Weights of a small self-supervised image encoder.
Training: soap at rate 0.0025, 6800 steps, batches of 256.
Rows from block 9, named by matrix and row number. Rows with one number belong to one attention dimension. Each number is 500 + 25 x the weight over its row's rms, rounded and kept within 0 to 999. All counts start at 0. Numbers have three digits each. After the name is the row's rms in percent of the matrix's.
# v: attention value (model.blocks.9.attn.v.weight, 320x320), inputs 214-319
# proj: attention output (model.blocks.9.attn.proj.weight, 320x320, transposed), outputs 214-319
v.167 101:512503517516472512561541527523513456518564549464497466523516491496489493496502496516529487491484521507522474486456552482521485501494514520534509480517537486536519510496455506470523493490505512486483531501516521486488519526471471488511520519457485504541521497527530483479457509545482486496479501511516521450470432508529
proj.167 098:484525468474523505507498526493499494522510508548531470458501516520524455525535486522483518538525521478471571477524486480479520517518494516500501541492523521505496478538486476495500511454518505486519493531500516473484454479463473479505504499502489473523512542529500487484516460505514489464578453505464503530498519442433
v.168 102:486519526524479514503491474540497485547503502496526532482520458471505474497480500496502510456461519435494503476508491499501498499465517484537505479457501481487509506532466484486520508519487459478534503491473529496493518492500521548470531501466511469551516490468445517515481559491452508446485519517498494503484435489480
proj.168 105:479516451493511513478468510500513462470535526520477543510499508508481468507486436452499463508488461508476525503481489508493538527501517491542527509515519487518522531494508487498501508436511492460499500520506500494475543469493532534555539465485511516483533504494544466499535483491484527540540493452513491515562539520490
v.169 085:522494468513496539468498502535470492462484528498479522505462472518520520494445517494485526508501478508477514520469453488487474497518502480485513514518549451512516552536479500476513521480490476493503457492528488457537561521527512521510508498461492539497502508527509478531515508474502472464503561522528508508514451528528
proj.169 094:501567470498503529491462511531481479562484496521501480455496512461497488500526452457484541472526513517469484487479536490483518481514458510518515515552503503524524465481467466504495505529465533499524478521493506447465455511416524493484480527488510488532467512441481488491471484498539518518498474458533485502531494478453
v.170 100:507515501525463490489501466531510456471563494488495484505513492467472491528490456488514535464489453488470503478492485483570511493469519507481460508532532480527483507493483480494491492498484505510492517496498508524495388502486506521500478451474522480500505472474488543461496514473532507527484494477491487486499475478468
proj.170 100:508489458526500478512529483518493502476508484527512514471523488480502501504501518494474449551511515479528487531537524503489498491497503534497472474528481505455500542523531523508527516479539512476491495496466498477541546500537473552508495512488468504456476502545517508513470427484496494500562506499492504471511527522524
v.171 091:469515500516471494524502479463551461518520488484488455532470501493512535496490511501473519581462473529509496494469543484509524502535491493524492511468506512503522538471548470477495497508508526502475496527488500532532533535525507495519445492519494500488470456525507499491511487509495499511489536493531517484465494531527
proj.171 094:469491479494509549508487504536488507495502505530482522459525522509520447493511463493504519499514517513470512474511485518465468525525451511507507538552540475512487472531498469492506512513524504502477499545490488467522464513415495483507499482459501487507502511474468491515529493567534523496560482505469491532513497397468
v.172 132:538543532481532487476478472519477465493491496506509526525471501480501493511496515482521504482486502538491505500482529502494492525494451552536471502517480467532550519502508477466488561502439502479470506574520488509510546538493513466483536455472508525474471524492521504504513537511556486488496510506469490517516569499507
proj.172 109:453503501486451514471447496491496499570482449497484462479467519494524508468457493500491524468542499468447518455483532496487534499527474489514510512550519480515497487493439468531450488567485514525501493513527467475464466520447501503470466512496499501521480518521501487513476521486491504486466492485487521524483499492524
v.173 098:514520534479486466484468459490461509503530527533503485480468432469508478510506468472510517467523534473495530499534495505507467502486458520530523500535479490552495532515481499524465528409465500476503490484499481488473545490526483513445517517496492504490484465512561489512520494504518463500491474501474443525496504481493
proj.173 100:503485509498457512489521491481507453496516496472502488504500528510501535491406512483499487546506463510480520477477472532489506498493562522531478491555530481490503528463503483513485481498494486498505503496507464521481540515516506554522509461476522521497530495534506477530502501463486509484442530497515514496516490532528
v.174 114:508490456510480528452507507493490485466498555459488534524522508486507487530510485487486503462488522524512511480434484499515481518493561530502493510484522541567480515506504514493488502477528514518480550543526511504549503512520522511520485518423551505504522466493465521479502490515500483445508432519512487481527534516534
proj.174 109:499519514491507475515462504497506516505494425485519430472499485475483534508503536508502518442500485476481478527495586481474512516481484474511501474484480516508509498523440509494473501517500516494499479492522495521503473516501463479501470519515455495521497516545532503493505475502486490480520498480543512494477498485540
v.175 093:517491495520566517458504520520545518457511421478513518489460493501517509494530523494534516493514482530521467541464506506506528505518526493521497524499486490503524516503556523495563514490497464505487474533518505509529550497493517494514535450518473518518456506510514512498524525520470515522499494494477566509491504482498
proj.175 090:514510542501472515534532476492502514534517536485491510498485495499488480477501502467500536485500489494507447500511465478503476480492516442475508477485457507501517514447511547492519512484465512516503498456503530524497504501498530491520492539507505492513508435412511507475469533468530475531463497545494489473514496544456
v.176 094:492543495559482505503483540441509479540505505483502517535501481519464541466484475485485502526495482543521511463443482499473502521479561498495494495459459543522532502490513490479466500475499492513500520488541498513493491503509540532541470460497467521503532501523486517499515488505506476492505415503476469494506512499515
proj.176 092:497506486488516525481496469533506507459508474474481488463515507509485505498517516495515531431489474491483497488489535497520516503443450490512543474480532502547519454476481501473522494526499512515478488500505516509534497493460509451446508481505530504490497490469504497498521520541506510532440545469548532529460460478507
v.177 104:488514503437510485510510480461486498504508536488504484536539519485514526491528502489533516525501495491486509524485523523452479484512519519538485491471508499552478501519464486468455493449502483505492512501518525432520466492540500508527452503470512490502505473533534494480492494517509522483516472548508504525524512493474
proj.177 110:521497513495493478513517500539481485533499461512541458474515487480500530504496523504476504490498512495486500481533552497487518492523512544452472490511508528480487496521470500513497501516483539500515474531531468477485473483476500520495461525479461486500487563522512488516445460508496480474499501518531530454504458478526
v.178 091:503493487512561509483492444495528487487496489482482545518518504471521477517511505504505517458489522465499517553469439460528489490459504463529467469490538478451513525548516509475490492517480492497541530487483525520459461485466500553477561496461497503514456500501523583476514536506451492494498554493525505517493545511500
proj.178 092:524511518461480490486469475519515494507506506479496501470483498538503467524527485525506505488461441512484515450486511494514531507538485436496505490483531503538530461464506519534523483506525454518503482506526492515477497453470528514534484504499448530460479493470513443480496505530488512506526478498497510535515485459497
v.179 094:509491490522505508471497494492438572492483458498489513477503519466505452504514494495499489470494496496485505515534513504472515496521454546473519501477501538515507483535491522476526499461533531494483467464452472440495527475525481539501479488514483467519491527464548505508508505506505464477493479488517480510493497510484
proj.179 099:513521465530467505521553519487495498464469524469524503566463475489479504533438525459512476500533492524509469530468458507487484509502530504535456494526468467501468524475500517494536509482499455495495488476507516549499552493534529513525538511517517508489526503503470478511493499473521501507504479471531481478510499549504