From a checkpoint of a small self-supervised image encoder: 11.2 epochs.
Rows from block 4 of a small self-supervised image encoder, named by matrix and row number. Rows with one number belong to one neuron. Each number is 128 + 24 x the weight over its row's rms, rounded and kept within 0 to 255. All counts start at 0. Numbers have three digits each. After the name is the row's rms in percent of the matrix's.
After each neuron's rows are labels from the 100 images, of 14848, where the neuron reaches its largest size: "top examples" is what is common among them. Only what is clearly more common there than usual is listed. The data: photos of plants, animals and fungi (iNaturalist). In brackets: how many of the 100.
# gate: MLP gate (model.blocks.4.mlp.gate.weight, 320x160), inputs 54-107
# fc1: MLP up (model.blocks.4.mlp.fc1.weight, 320x160), inputs 54-107
# fc2: MLP down (model.blocks.4.mlp.fc2.weight, 160x320, transposed), outputs 54-107

gate.255 100:171148133184130142138116123123150111113158128142119102132148127187159119112142115114096121150143130106174154112125150132101118136143122168117129145147144147104107
fc1.255 100:081089117111144127166191144176128113161129112140116129152115142114099085120182168121117110133105148133131131128133125132122140106128132173164125151092126150149136
fc2.255 100:158069108128166110167114145124154075188157124119122141132163127138128103097144104134152109108126136154117133118150116133154127116090117075102159133078184141126105
top examples: order Passeriformes (63)

gate.283 101:109120171143111078138131087125107125104139127139122143131112128130110113168121134170121116169133119143177101147144152121110127183109122125098099101120097106113131
fc1.283 115:104087161129110083127172089125103104092143102108120133126106125116107089153150109192133117132089106160139103139152177119125095163126113112117115103101125122123132
fc2.283 094:142152131176128116117141059117149126137169122114142151102111102149129112111092129104125119131132129107181099140131163092083132124097103150128114133124141118095138
top examples: order Charadriiformes (28)

gate.178 099:117109131137130152109126105118106131109139153121124157130120140089112135145142153139142098094138140119152084133106150143144084125172131112112112161122195117168124
fc1.178 102:138114118142163152120096137140119111123130140116091120154151139143117112154162100141127108112170109144132055130110150156104109106141095122111104153090144154148143
fc2.178 094:125149110118098156056096106102124136131150086158146123125132152132082149133125152092112151149147132123091121082107134128100165140124108138133146100112125085160123
top examples: phylum Arthropoda (63); class Insecta (61); order Lepidoptera (38)

gate.91 085:164096105200165177132147116114144157115099112155167106095121116135098152114124145131140084108105132143123126105116147139134064095137098132127107145080103126148097
fc1.91 081:149110125129143105175111155085145113129160126118190067170140123153165117179133111114164079132172172093128115135137188127141128123135116148102112128148109111132166
fc2.91 095:169118133170151119169131126081156091131125177156121157089139147103178140106113068107115144133148127107140134122118077099142099118130127147153118132132136146093126
top examples: phylum Chordata (92); class Aves (91); order Anseriformes (26); family: Anatidae (26)

gate.241 088:151148139142127147121142184136100090161134107135116178112129158113125153129126115140123073114094136117124165114156124145123159177120157090124115123118118138141109
fc1.241 084:083130138094161145109120151109155124142142115142135147138117114084116146094155154151094106111097132105141157123106122109123091174133108113123145112115137122132189
fc2.241 090:135122109090155129133122154155189104094126131113142140166110149173124162109134130108102104091182132109147146145134140146137159126132151125157114101111163105202192
top examples: order Lepidoptera (34)

gate.26 106:170138105104111108138134170120125158161094129126139140139114120119140096179140149112121136110120140121130092160121112096125150149107110093119144126124169162133102
fc1.26 113:097117159113132151166140107136122146096184133130138135101112174145132170103112099134095105098105131154126133127146139209142128092143121132158129148082140116104141
fc2.26 102:142082143091151122133129095128196114144125145107149111100182116113097142108107140149098129183160141126148122102128143104130155145095127184075134156120118113098140
top examples: order Passeriformes (52)

gate.103 111:109111140114097124134126123124140140162121139111145111134112142090092103121145120119179127117111141111091114080168160115106114128083100144104090170099135138102121
fc1.103 088:118134089106147118139103161104130145153116173153139118142143111142141117159103157119155154119088089127098140116087140087129111138131104085128121168122111095160121
fc2.103 099:106124164128102138122085106151127113115128179124119146107085127116157153126162179142117118145168118159145145135176135085137132100135106073115103140143091100157157
top examples: phylum Arthropoda (68); class Insecta (66)

gate.306 096:111120130149152168102130133103142120150156120111097135104153146120121171113109143121120155128138125118129165157129140117143110127151091102092122171152133138188114
fc1.306 096:129096104141154109146135173143146119129083044111117158122136156103130149118120159150102110110145184156085150132134138141105158162091154152111106128159136113123085
fc2.306 100:101149137103149112151096068132149125182119156119162138113159109105102169144087146172158131140147140096135105144173124090145107116123138116108127095119097165122135
top examples: order Charadriiformes (28)

gate.298 113:151160185133134114105160091126095118146127127166151160128113127113145112093144150111095173136135136103121068114195099105115114130093125147108138131167123133119149
fc1.298 106:088123139137147147097145116091120146150147093155171100119118126116123101109158168064150185162141112146143119130137145137130060155114115162135100136163145097144137
fc2.298 097:146139104120143101135141149152139127157106116169130132119122162117088123136122146119117115071120133121078093105128104175151128119068160138113102150123165149144127
top examples: order Passeriformes (53)

gate.247 091:124165140123158141109127110187128102139114112174139130124093141119137161123102132126095103116139117114113138125130105096114124120109149141165100137125132138169109
fc1.247 102:130138163098103176145123105115128113142063145106099111146172090058118146144168113145112133135069142125101095166132169170134094157127120153136141152107121117124126
fc2.247 095:111116165124128111125101144131164143179112180123165150075108125125122157158132117139124117108157120107138127157158133153080099155159099104157128163088110135096139
top examples: phylum Chordata (94); class Aves (93); order Passeriformes (74)

gate.279 101:118105107127162145156165151106123109086138112142148110125126128107127107093149128174092091147091133117101143102134127107146133115148083157167105164126123109121101
fc1.279 101:109102125140132152150125154122131135071118133118125143168109134122144104086166116169132135164096172114101132115132116150154105092129118140182173165128164105114118
fc2.279 104:120122101161179167123131159093081106113153126114076155163121167154174161128147102111143120133142114125123164111144083137119144070141078102141160112141123152151118
top examples: order Passeriformes (51)