config.toml
model = "self-supervised image encoder"
dataset = "photos of plants, animals and fungi (iNaturalist)"
train_examples = 155796
image_size = 32
crop_scale_min = 0.2
horizontal_flip = true
translate = 0.12
color_jitter = 0.4
method = "simclr"
arch = "pvt"
norm = "rmsnorm"
norm_position = "pre"
hidden_act = "swiglu"
mlp_ratio = 2
head_dim = 64
fused_qkv = false
qk_norm = false
layer_scale_init = 1.0
parallel_block = false
inner_norm = false
drop_path = 0.1
patch_size = [2, 2]
depths = [3, 6, 3]
widths = [80, 160, 320]
projector_hidden = 512
projector_out = 128
projector_hidden_layers = 2
temperature = 0.3
init = "torch_default"
residual_init = "scaled_by_depth"
optimizer = "soap"
beta2 = 0.99
learning_rate = 0.0025
beta1 = 0.9
shampoo_beta = 0.95
eps = 1e-08
precondition_frequency = 25
max_precond_dim = 1024
one_sided = true
adamw_lr_other_params = 0.0014
max_grad_norm = 3.0
max_steps = 6800
batch_size = 256
epochs = 11.2
lr_schedule = "linear"
final_lr_fraction = 0
warmup_steps = 200
weight_decay = 0.2
adamw_weight_decay_other_params = 0.05
Rows from block 9 of a small self-supervised image encoder, named by matrix and row number. Rows with one number belong to one neuron. Each number is 500 + 50 x the weight over its row's rms, rounded and kept within 0 to 999. All counts start at 0. Numbers have three digits each.
After each neuron's rows are labels from the 100 images, of 14848, where the neuron reaches its largest size: "colour at peak" is the nearest of a few named colours to the mean colour under the peak; "top examples" is what is common among them. Only what is clearly more common there than usual is listed. The data: photos of plants, animals and fungi (iNaturalist).
# gate: MLP gate (model.blocks.9.mlp.gate.weight, 640x320), inputs 214-319
# fc1: MLP up (model.blocks.9.mlp.fc1.weight, 640x320), inputs 214-319
# fc2: MLP down (model.blocks.9.mlp.fc2.weight, 320x640, transposed), outputs 214-319

gate.246:502448488528507552504532621404513511595512464561462434536506441460423553481513534442564531587524536473525533510452490502567509479560544466593567547509459555500371483491429467488541502400527431522529470553443458420476453528551519461456436469474452622458512506503515483458601458482537461491428531460476498514443469443549
fc1.246:489569434437477521418414523444440624422544597531561446490420519428538425559435508460520482463502418482487439405444481516470569502470486420596469424512572456480586474519525571588627562556513528421491550518432436538528592537554558460634494495502427420578568501580465478484449394487497521516482431500457511567566488483538
fc2.246:446568467461507452527563449551453473578494513471524501473511373584443571553453443512565465535544583546481484414484525457450594474490403559446592446514511481543546607510492514462477439499417462531463425520583531539509487512446504451473502498486476439425445464574533517517449473539475572503499583619611500526495403528502
colour at peak: brown
top examples: phylum Arthropoda; class Insecta; order Lepidoptera

gate.614:474547472400504441554445409423409440470538484526490525483496472481539503578501446539477504484519553419436404524498493569535476466489436456469436508389554489512564455538502525484497454497542466470502459441482517497494471611411486513509458469525523540499560430505513601584562549461506477553598534428570507362570466559456
fc1.614:486519571614559502424542575592551543507468476491494499447532497523475450415471514495521424524563371522540555429493501423516458563527569490548612454591489473491444538447478463491517476493472562512446497538507519458588489440592548481472476516494468535487444544403488446479439435543518533474416514592406475570420546423555
fc2.614:469402575548560499475515567528513465544462498501404659468517551439466506522436555487486536456567497459584514489469550548471508533533497482492510367448531531530485444477468496519555624539372536527546493479482580524549546471489427570463597443501535410538367530376426544460505547564531511417458525474558525415547485505518
colour at peak: pink
top examples: phylum Arthropoda; class Insecta; order Lepidoptera

gate.68:474548487487517611536575448467491509509546544535587502528480539574454510422501483498537478501460458503432445613480493505494463508496436541540480548517520513463521458544495550508477497490511448490580473425514372489526515492425553472532470487537500506473456568535469557493535499499532460577445568576586602475475543419533
fc1.68:481465448540450537492548529428570553512461558512565559476627470427448524412488472488560431425593520515533473513466476498534450479488515528390498546524548489504565436498383505457503523550517518429468547531505530625501527401469489548538485491505517537491408548463453455482462432518566547540538538524529591474520474479450
fc2.68:479495525517455472508561475492534590539536507452417482480383517491349576551539551430540531500492510465462417428468483539527438627544432567529476401481484507536501570536466572474525439458591528368523486538493451485462503555444437500425586438483467470504481549572572454449512429536545459437482552555487520517427463495515
colour at peak: white; pink
top examples: order Passeriformes

gate.115:454508514510448495536479608427460542509503551481378428519491504447537480517542461440501489533555427439442535505457427474511458468461483448481543516541500506501452564474406530428510467509489607484610556523490515599504459528485531525501503534492480576460451418575432524509430514454447481487534427512488449475454526533481
fc1.115:416546488571506484467516446469487532476487530421431515622509578457486449584418534512571582440428496542590592477451562530460569544482454538437572451504551566542454413506406464506497368492535511485446456504445467487536565468417518430454485466515483515447564450421525477676419399499493524498583529449384480488503423517532
fc2.115:503462584520445431537475416420503494539456431511565463513463455493531538484398512481484574524459487498505453545514550503522549526452529459467506558613534518474440526498567416520631514517434455495430568538503446545474407434506471502457461568530553552506477424491435549501512427422525439450615515465507487444464475448543
colour at peak: brown
top examples: class Insecta; phylum Arthropoda; order Lepidoptera; family: Nymphalidae

gate.162:446460526463450558537403511508567452464485468440501563383507504450544510507471528457423482502422535495566510402472497562432525507493532413491509470589526522512482443465604515546474586522443515497512525492542440479570509471534533445512521509502456483518507513510542521459534507436454462549547450523535528564437432447482
fc1.162:483558589610449600600526411449509578476492535505487565394470531477552461468478463488609578462499484566539439525462445495514551508611613466448460498517559629542388584515516443509487481509470573486505521575447446537503504523453451492596429577456449573500488510519495457545448484535482527538514421519500563502474512475636
fc2.162:511494507457643498394442502541550494562508520561525472493428574484470481518495441451502616501520495490467512496618439473575491477491486557428476514459574473477519525469427497567512482373496439436463519467490528516482513535537458515421551516555552568482404587510552478436536552552491490493780555494537538420486597534482
colour at peak: brown
top examples: phylum Arthropoda; class Insecta; order Lepidoptera

gate.51:450562474421456513522571509459445430379431487443478482561387529590456514506538506509407484447407548551424569519460465425471481517501460504520434529478549431456457470464464479458489448497492460518463395568533465500428410587496505488533545495531448463521565514455520475458466598555429530486656442565537513445564466563566
fc1.51:508574480507437459497497592474504614489612457534495511512627463509445565472484553513536552552501444520553518457498528479510522504543475501479630492496493551499479575448578582493571497534498525517479541488500507555542470393490523404564499559486496571540406479484477362498517438454518536595396511503506502590558533460414
fc2.51:506455456573547534497495522520445498574466537542416497520467513482489464576593586439551518566537512417539524534493535501487567481450557527432448571435505514510497473567436496510547546555392493462524538545416563500510550496501498493438524441514354422528447437454513561494592604528449504402490482432648406485592504515501
colour at peak: pink
top examples: phylum Arthropoda; class Insecta; order Lepidoptera

gate.215:461497519530463533456550581493543440449446525486347579516596440545466535522521516539497503530489530499541530535497565398536475533592543398441503555533523479460529529486525552446458450532523450441475503488525562453479487502423549401501517533533493495495479549569498516503446566440448389481491508494457530552481506472499
fc1.215:559448463453499499548601505547437389457539499561463544573452481510523532478492539504473480499431468529654464541600385389475465628430458544466468442429509467435503523549503588518550452469475502564504475544523442501569477518503475561529587451449559520470515475554490637518521489459522536482576504474523605411470456561575
fc2.215:459517599573457399532451434440459417509600444514563439533519526482517576632501479493403453417523450544526479528405516559442542514489548587445572448560491513506573471473469490490524498447520632531533451536549582558393520452504437514431516517542488469494531616379458495441536508537577523519469466543461489456477533541488
colour at peak: white
top examples: class Aves

gate.452:521554472385593540553454449505491537572434501463512524563474496452544551570524616541570511502520461441506522640559538469531485452469455457446446427507573447543584479568467514514522515632577506411559443493468492540597472564601476495478498540443492523475475509454509443475523538524528427576489506526540414433518540461481
fc1.452:585486520445559485512511448493494436566515454450488531639556548456510565542491486484490513481437590460564522547434512453426469504431500505512441481595488508466434474532564495444465575498478525545480520555508530490442560550514550519480424573511522505376554465572502444529569529480519483453547557520388458491417427475563
fc2.452:490496545435530494548420451433533473546515509554530433540513550517459558511503488486446571454516601458453570492531458479428328476533460574441481457534503461469447493487482508532482445549413434446474578439388472440415515501491447568515435595578595498484520495471554538563507533511569500475606528514484594439501443527513
colour at peak: black
top examples: phylum Arthropoda

gate.18:448450623463539416500561399525508439383623561613483573409464435485462498524547504501520384429489380474585569464479451520449499500479540425505492520417449493546540523561501480474572503484553544517503567500490453542527527460495549521539516412519431528520474373491472514544513508488490464487527521541494441498463540481554
fc1.18:450522521454502487458525488502481514542460587508443578446565565460540451530433509486517454510535517475468523489544544595514470448522500497510536545458499392449549449530536508481491479448454457479520478527449479504452470538480490445409584502447519595468482378448287432500427586540515528505595544554446408462560590530454
fc2.18:540536503563571456501406564496518494501525478421597553481381479407517500494447421456523513518419413465538434503408460508611546465501473375528407525380589509468486467600513407521562508537501438570428466493476492489504538502455565498520487527494504501562440489459482411506503496445560542443483452572593434523488509377427
colour at peak: brown
top examples: phylum Arthropoda; class Insecta; order Lepidoptera

gate.174:486452488521521475517513517478546646519531464487578465402493489473437484371402495530546466485524467494423489545589483531461443489533517535553500566528562470519499518484563494463586557576535530466455525540536516496496490571564547543487433511430509567519478535476435388568510618426409445551448441520535459594556530484543
fc1.174:511476446449482522498472533459516564511499497496575506542540514540415439526393453526527526478508527584474546487620502581548528455497505453513388528589565521537536490522591454531546557553540532385524522582498489507508528484546402549600495516346537501485516469487561457561498589450542501499516432517508433538499513409536
fc2.174:477468410462425497545422600467532407462503507452545445387498519474555436607527527519509557507597553533499508447514533546436520562573455508449564532428554626390525481480486529497578497454490482452616537517429529471461507505454423497519598487521493556554524520531469424431460532563540484503460526515495582473512606513618
colour at peak: green
top examples: kingdom Plantae; phylum Tracheophyta; class Magnoliopsida

gate.615:524505512433553502550516529552539543511463528523535483547549553454447552464509455379577530573509535542406464586483538581430494540570508662551482397541452464576485527494499455462514459515500523504540501413480570472527493517470497491522576599557430445489641566479622493538588593536556521477526538395471500484424448551550
fc1.615:489533531458481475637524604567482491561506514445386514475472554447585465548542437567496432525428570534488462444515542594575494621533538509494445453517578555587478585519511507485516490465504578529543400498507547456560511438476520521589544524573522523447519497425553547583466494433538459449469523542466472559499556516488
fc2.615:432403564567578395536489470530483539494565535447552563441355479419511517475422520427499523471458460475525484578402434552531474480522473498490439520546485536484502460399592517466512487499516544515517477507489481505498556470521483467498436458492530521396404482525495527614554435486490507380525509463416440506532462368463
colour at peak: pink
top examples: class Aves

gate.531:481540543407549498524547601516503512497428494502475468492554607465521517472477502469461477465526529595471517524438480450506499447485529590451451583516478462519520597486456486414418469479481561431454488525540601568415437485492550466494459486430628529480469463506568477492509454430513413555542545358578463444564541442498
fc1.531:472514506543525517450509419480459454488475518451496491469483507416453372477514458523536540515512492440445477521441549549510481441469477529432451468518479519585531474474457428393460474511491428474484474483547485587536510502469493439536455461481580501360559493487582605503588608523506417515554442426465430508455529535492
fc2.531:444577570559523462531493555473466419539536471439407550544572478540504501440551534561486506530500480519512541496453536436484521483504494585557588501553494438407517506505529588391425585496624467503436491559468506496593496519430520535533523529372410467442560496583565523523470473545515507520505462474567458576479523475391
colour at peak: pink
top examples: order Lepidoptera

gate.48:534413611481424582549519544481529442515427440461494510463425543509391501526508417498497541503442516597567430429469605506488463496471500512442475527506548497513509472470515520552523531471545600523463564454532533475421540555453416546502436504447554458536491563542543517507543493498494510475578471430439519555473585550442
fc1.48:460493418547492499647400517500543399500406580526514522573467471484489550441486517490538505470445528533496552527425622400523532574449494455572517491545518488431510474483492422479411521478447413439488438517517429409453439508457435509439495495446503516489510472563392567569470466510513495491473482563448452501413470471557
fc2.48:526501451473474533467564483519492502582544483482505435494529487504439538576554456560575565478451596432501605535503516582526498457375433532564544588506524494547481517523488527502566499454550453503479451441427462543512430542543426538556562488379522430468541501508524430436493461564467530578570598504596494535434475521434
colour at peak: pink
top examples: phylum Arthropoda; class Insecta; order Lepidoptera

gate.485:579556496624539486484476511569516544454513527485425612533441564524529500442439508526501506470519503599516485572544462467563520601543563485465467514486495467520523459500523446559464434557456363511499588539510469529462511510508518590410532502484516500541473520472470457450592513475476562545549470481459482472465558417508
fc1.485:485519489553540439490561505509550538489483509555496531430495509527470456477415565576519579408566558515461497543540543510501513475452489517491500605446394425469496443576496538532542429596447416524426596501557512548456528500507480572356544461511487515486459572475501547475514538498475584571575466466510509542436508565604
fc2.485:498476567542425441476367580478462552496453465486597499479470494600495433524527562566519540537468393580458562474591457485467379462457514508528516498423490469484519492475454408508530506488494473498467451478580530490542479558479511590469523479462547488477529506527476469496523535492509511432553475479489399473513481525521
colour at peak: green
top examples: phylum Arthropoda; class Insecta; order Coleoptera

gate.508:467509537528505503622485526454519475554411532484448436595492526542468579563540530547459511554527551454503511555497423523415506499444476452417454531551561600559487558485538471470556437360445558551512511451492564493524373588590469521512530571421486477468494515513510461529438504572493408525430540499565464527444566493489
fc1.508:548461541514590512491513364529516490556451529499417549585538524442409538555538557546445452480559503491607446540423475559538460492415432520496476505558449446513528441527511502504450520565467498477513422556498514508494517510526482455430490561419546529442491596486530472495445460436455514574523579521574421521460515512467
fc2.508:478531488431514521509438471445541499520526471529628455526505476550519444488514476573427513459465550412570522591543504505576493495458579472520548547528473474456475505571563532620504583522406396439503568412360458517424600511493507497423440489532504474504604501513568568539428456442495518419648443535510508427525518374485
colour at peak: black
top examples: phylum Arthropoda; class Insecta; order Lepidoptera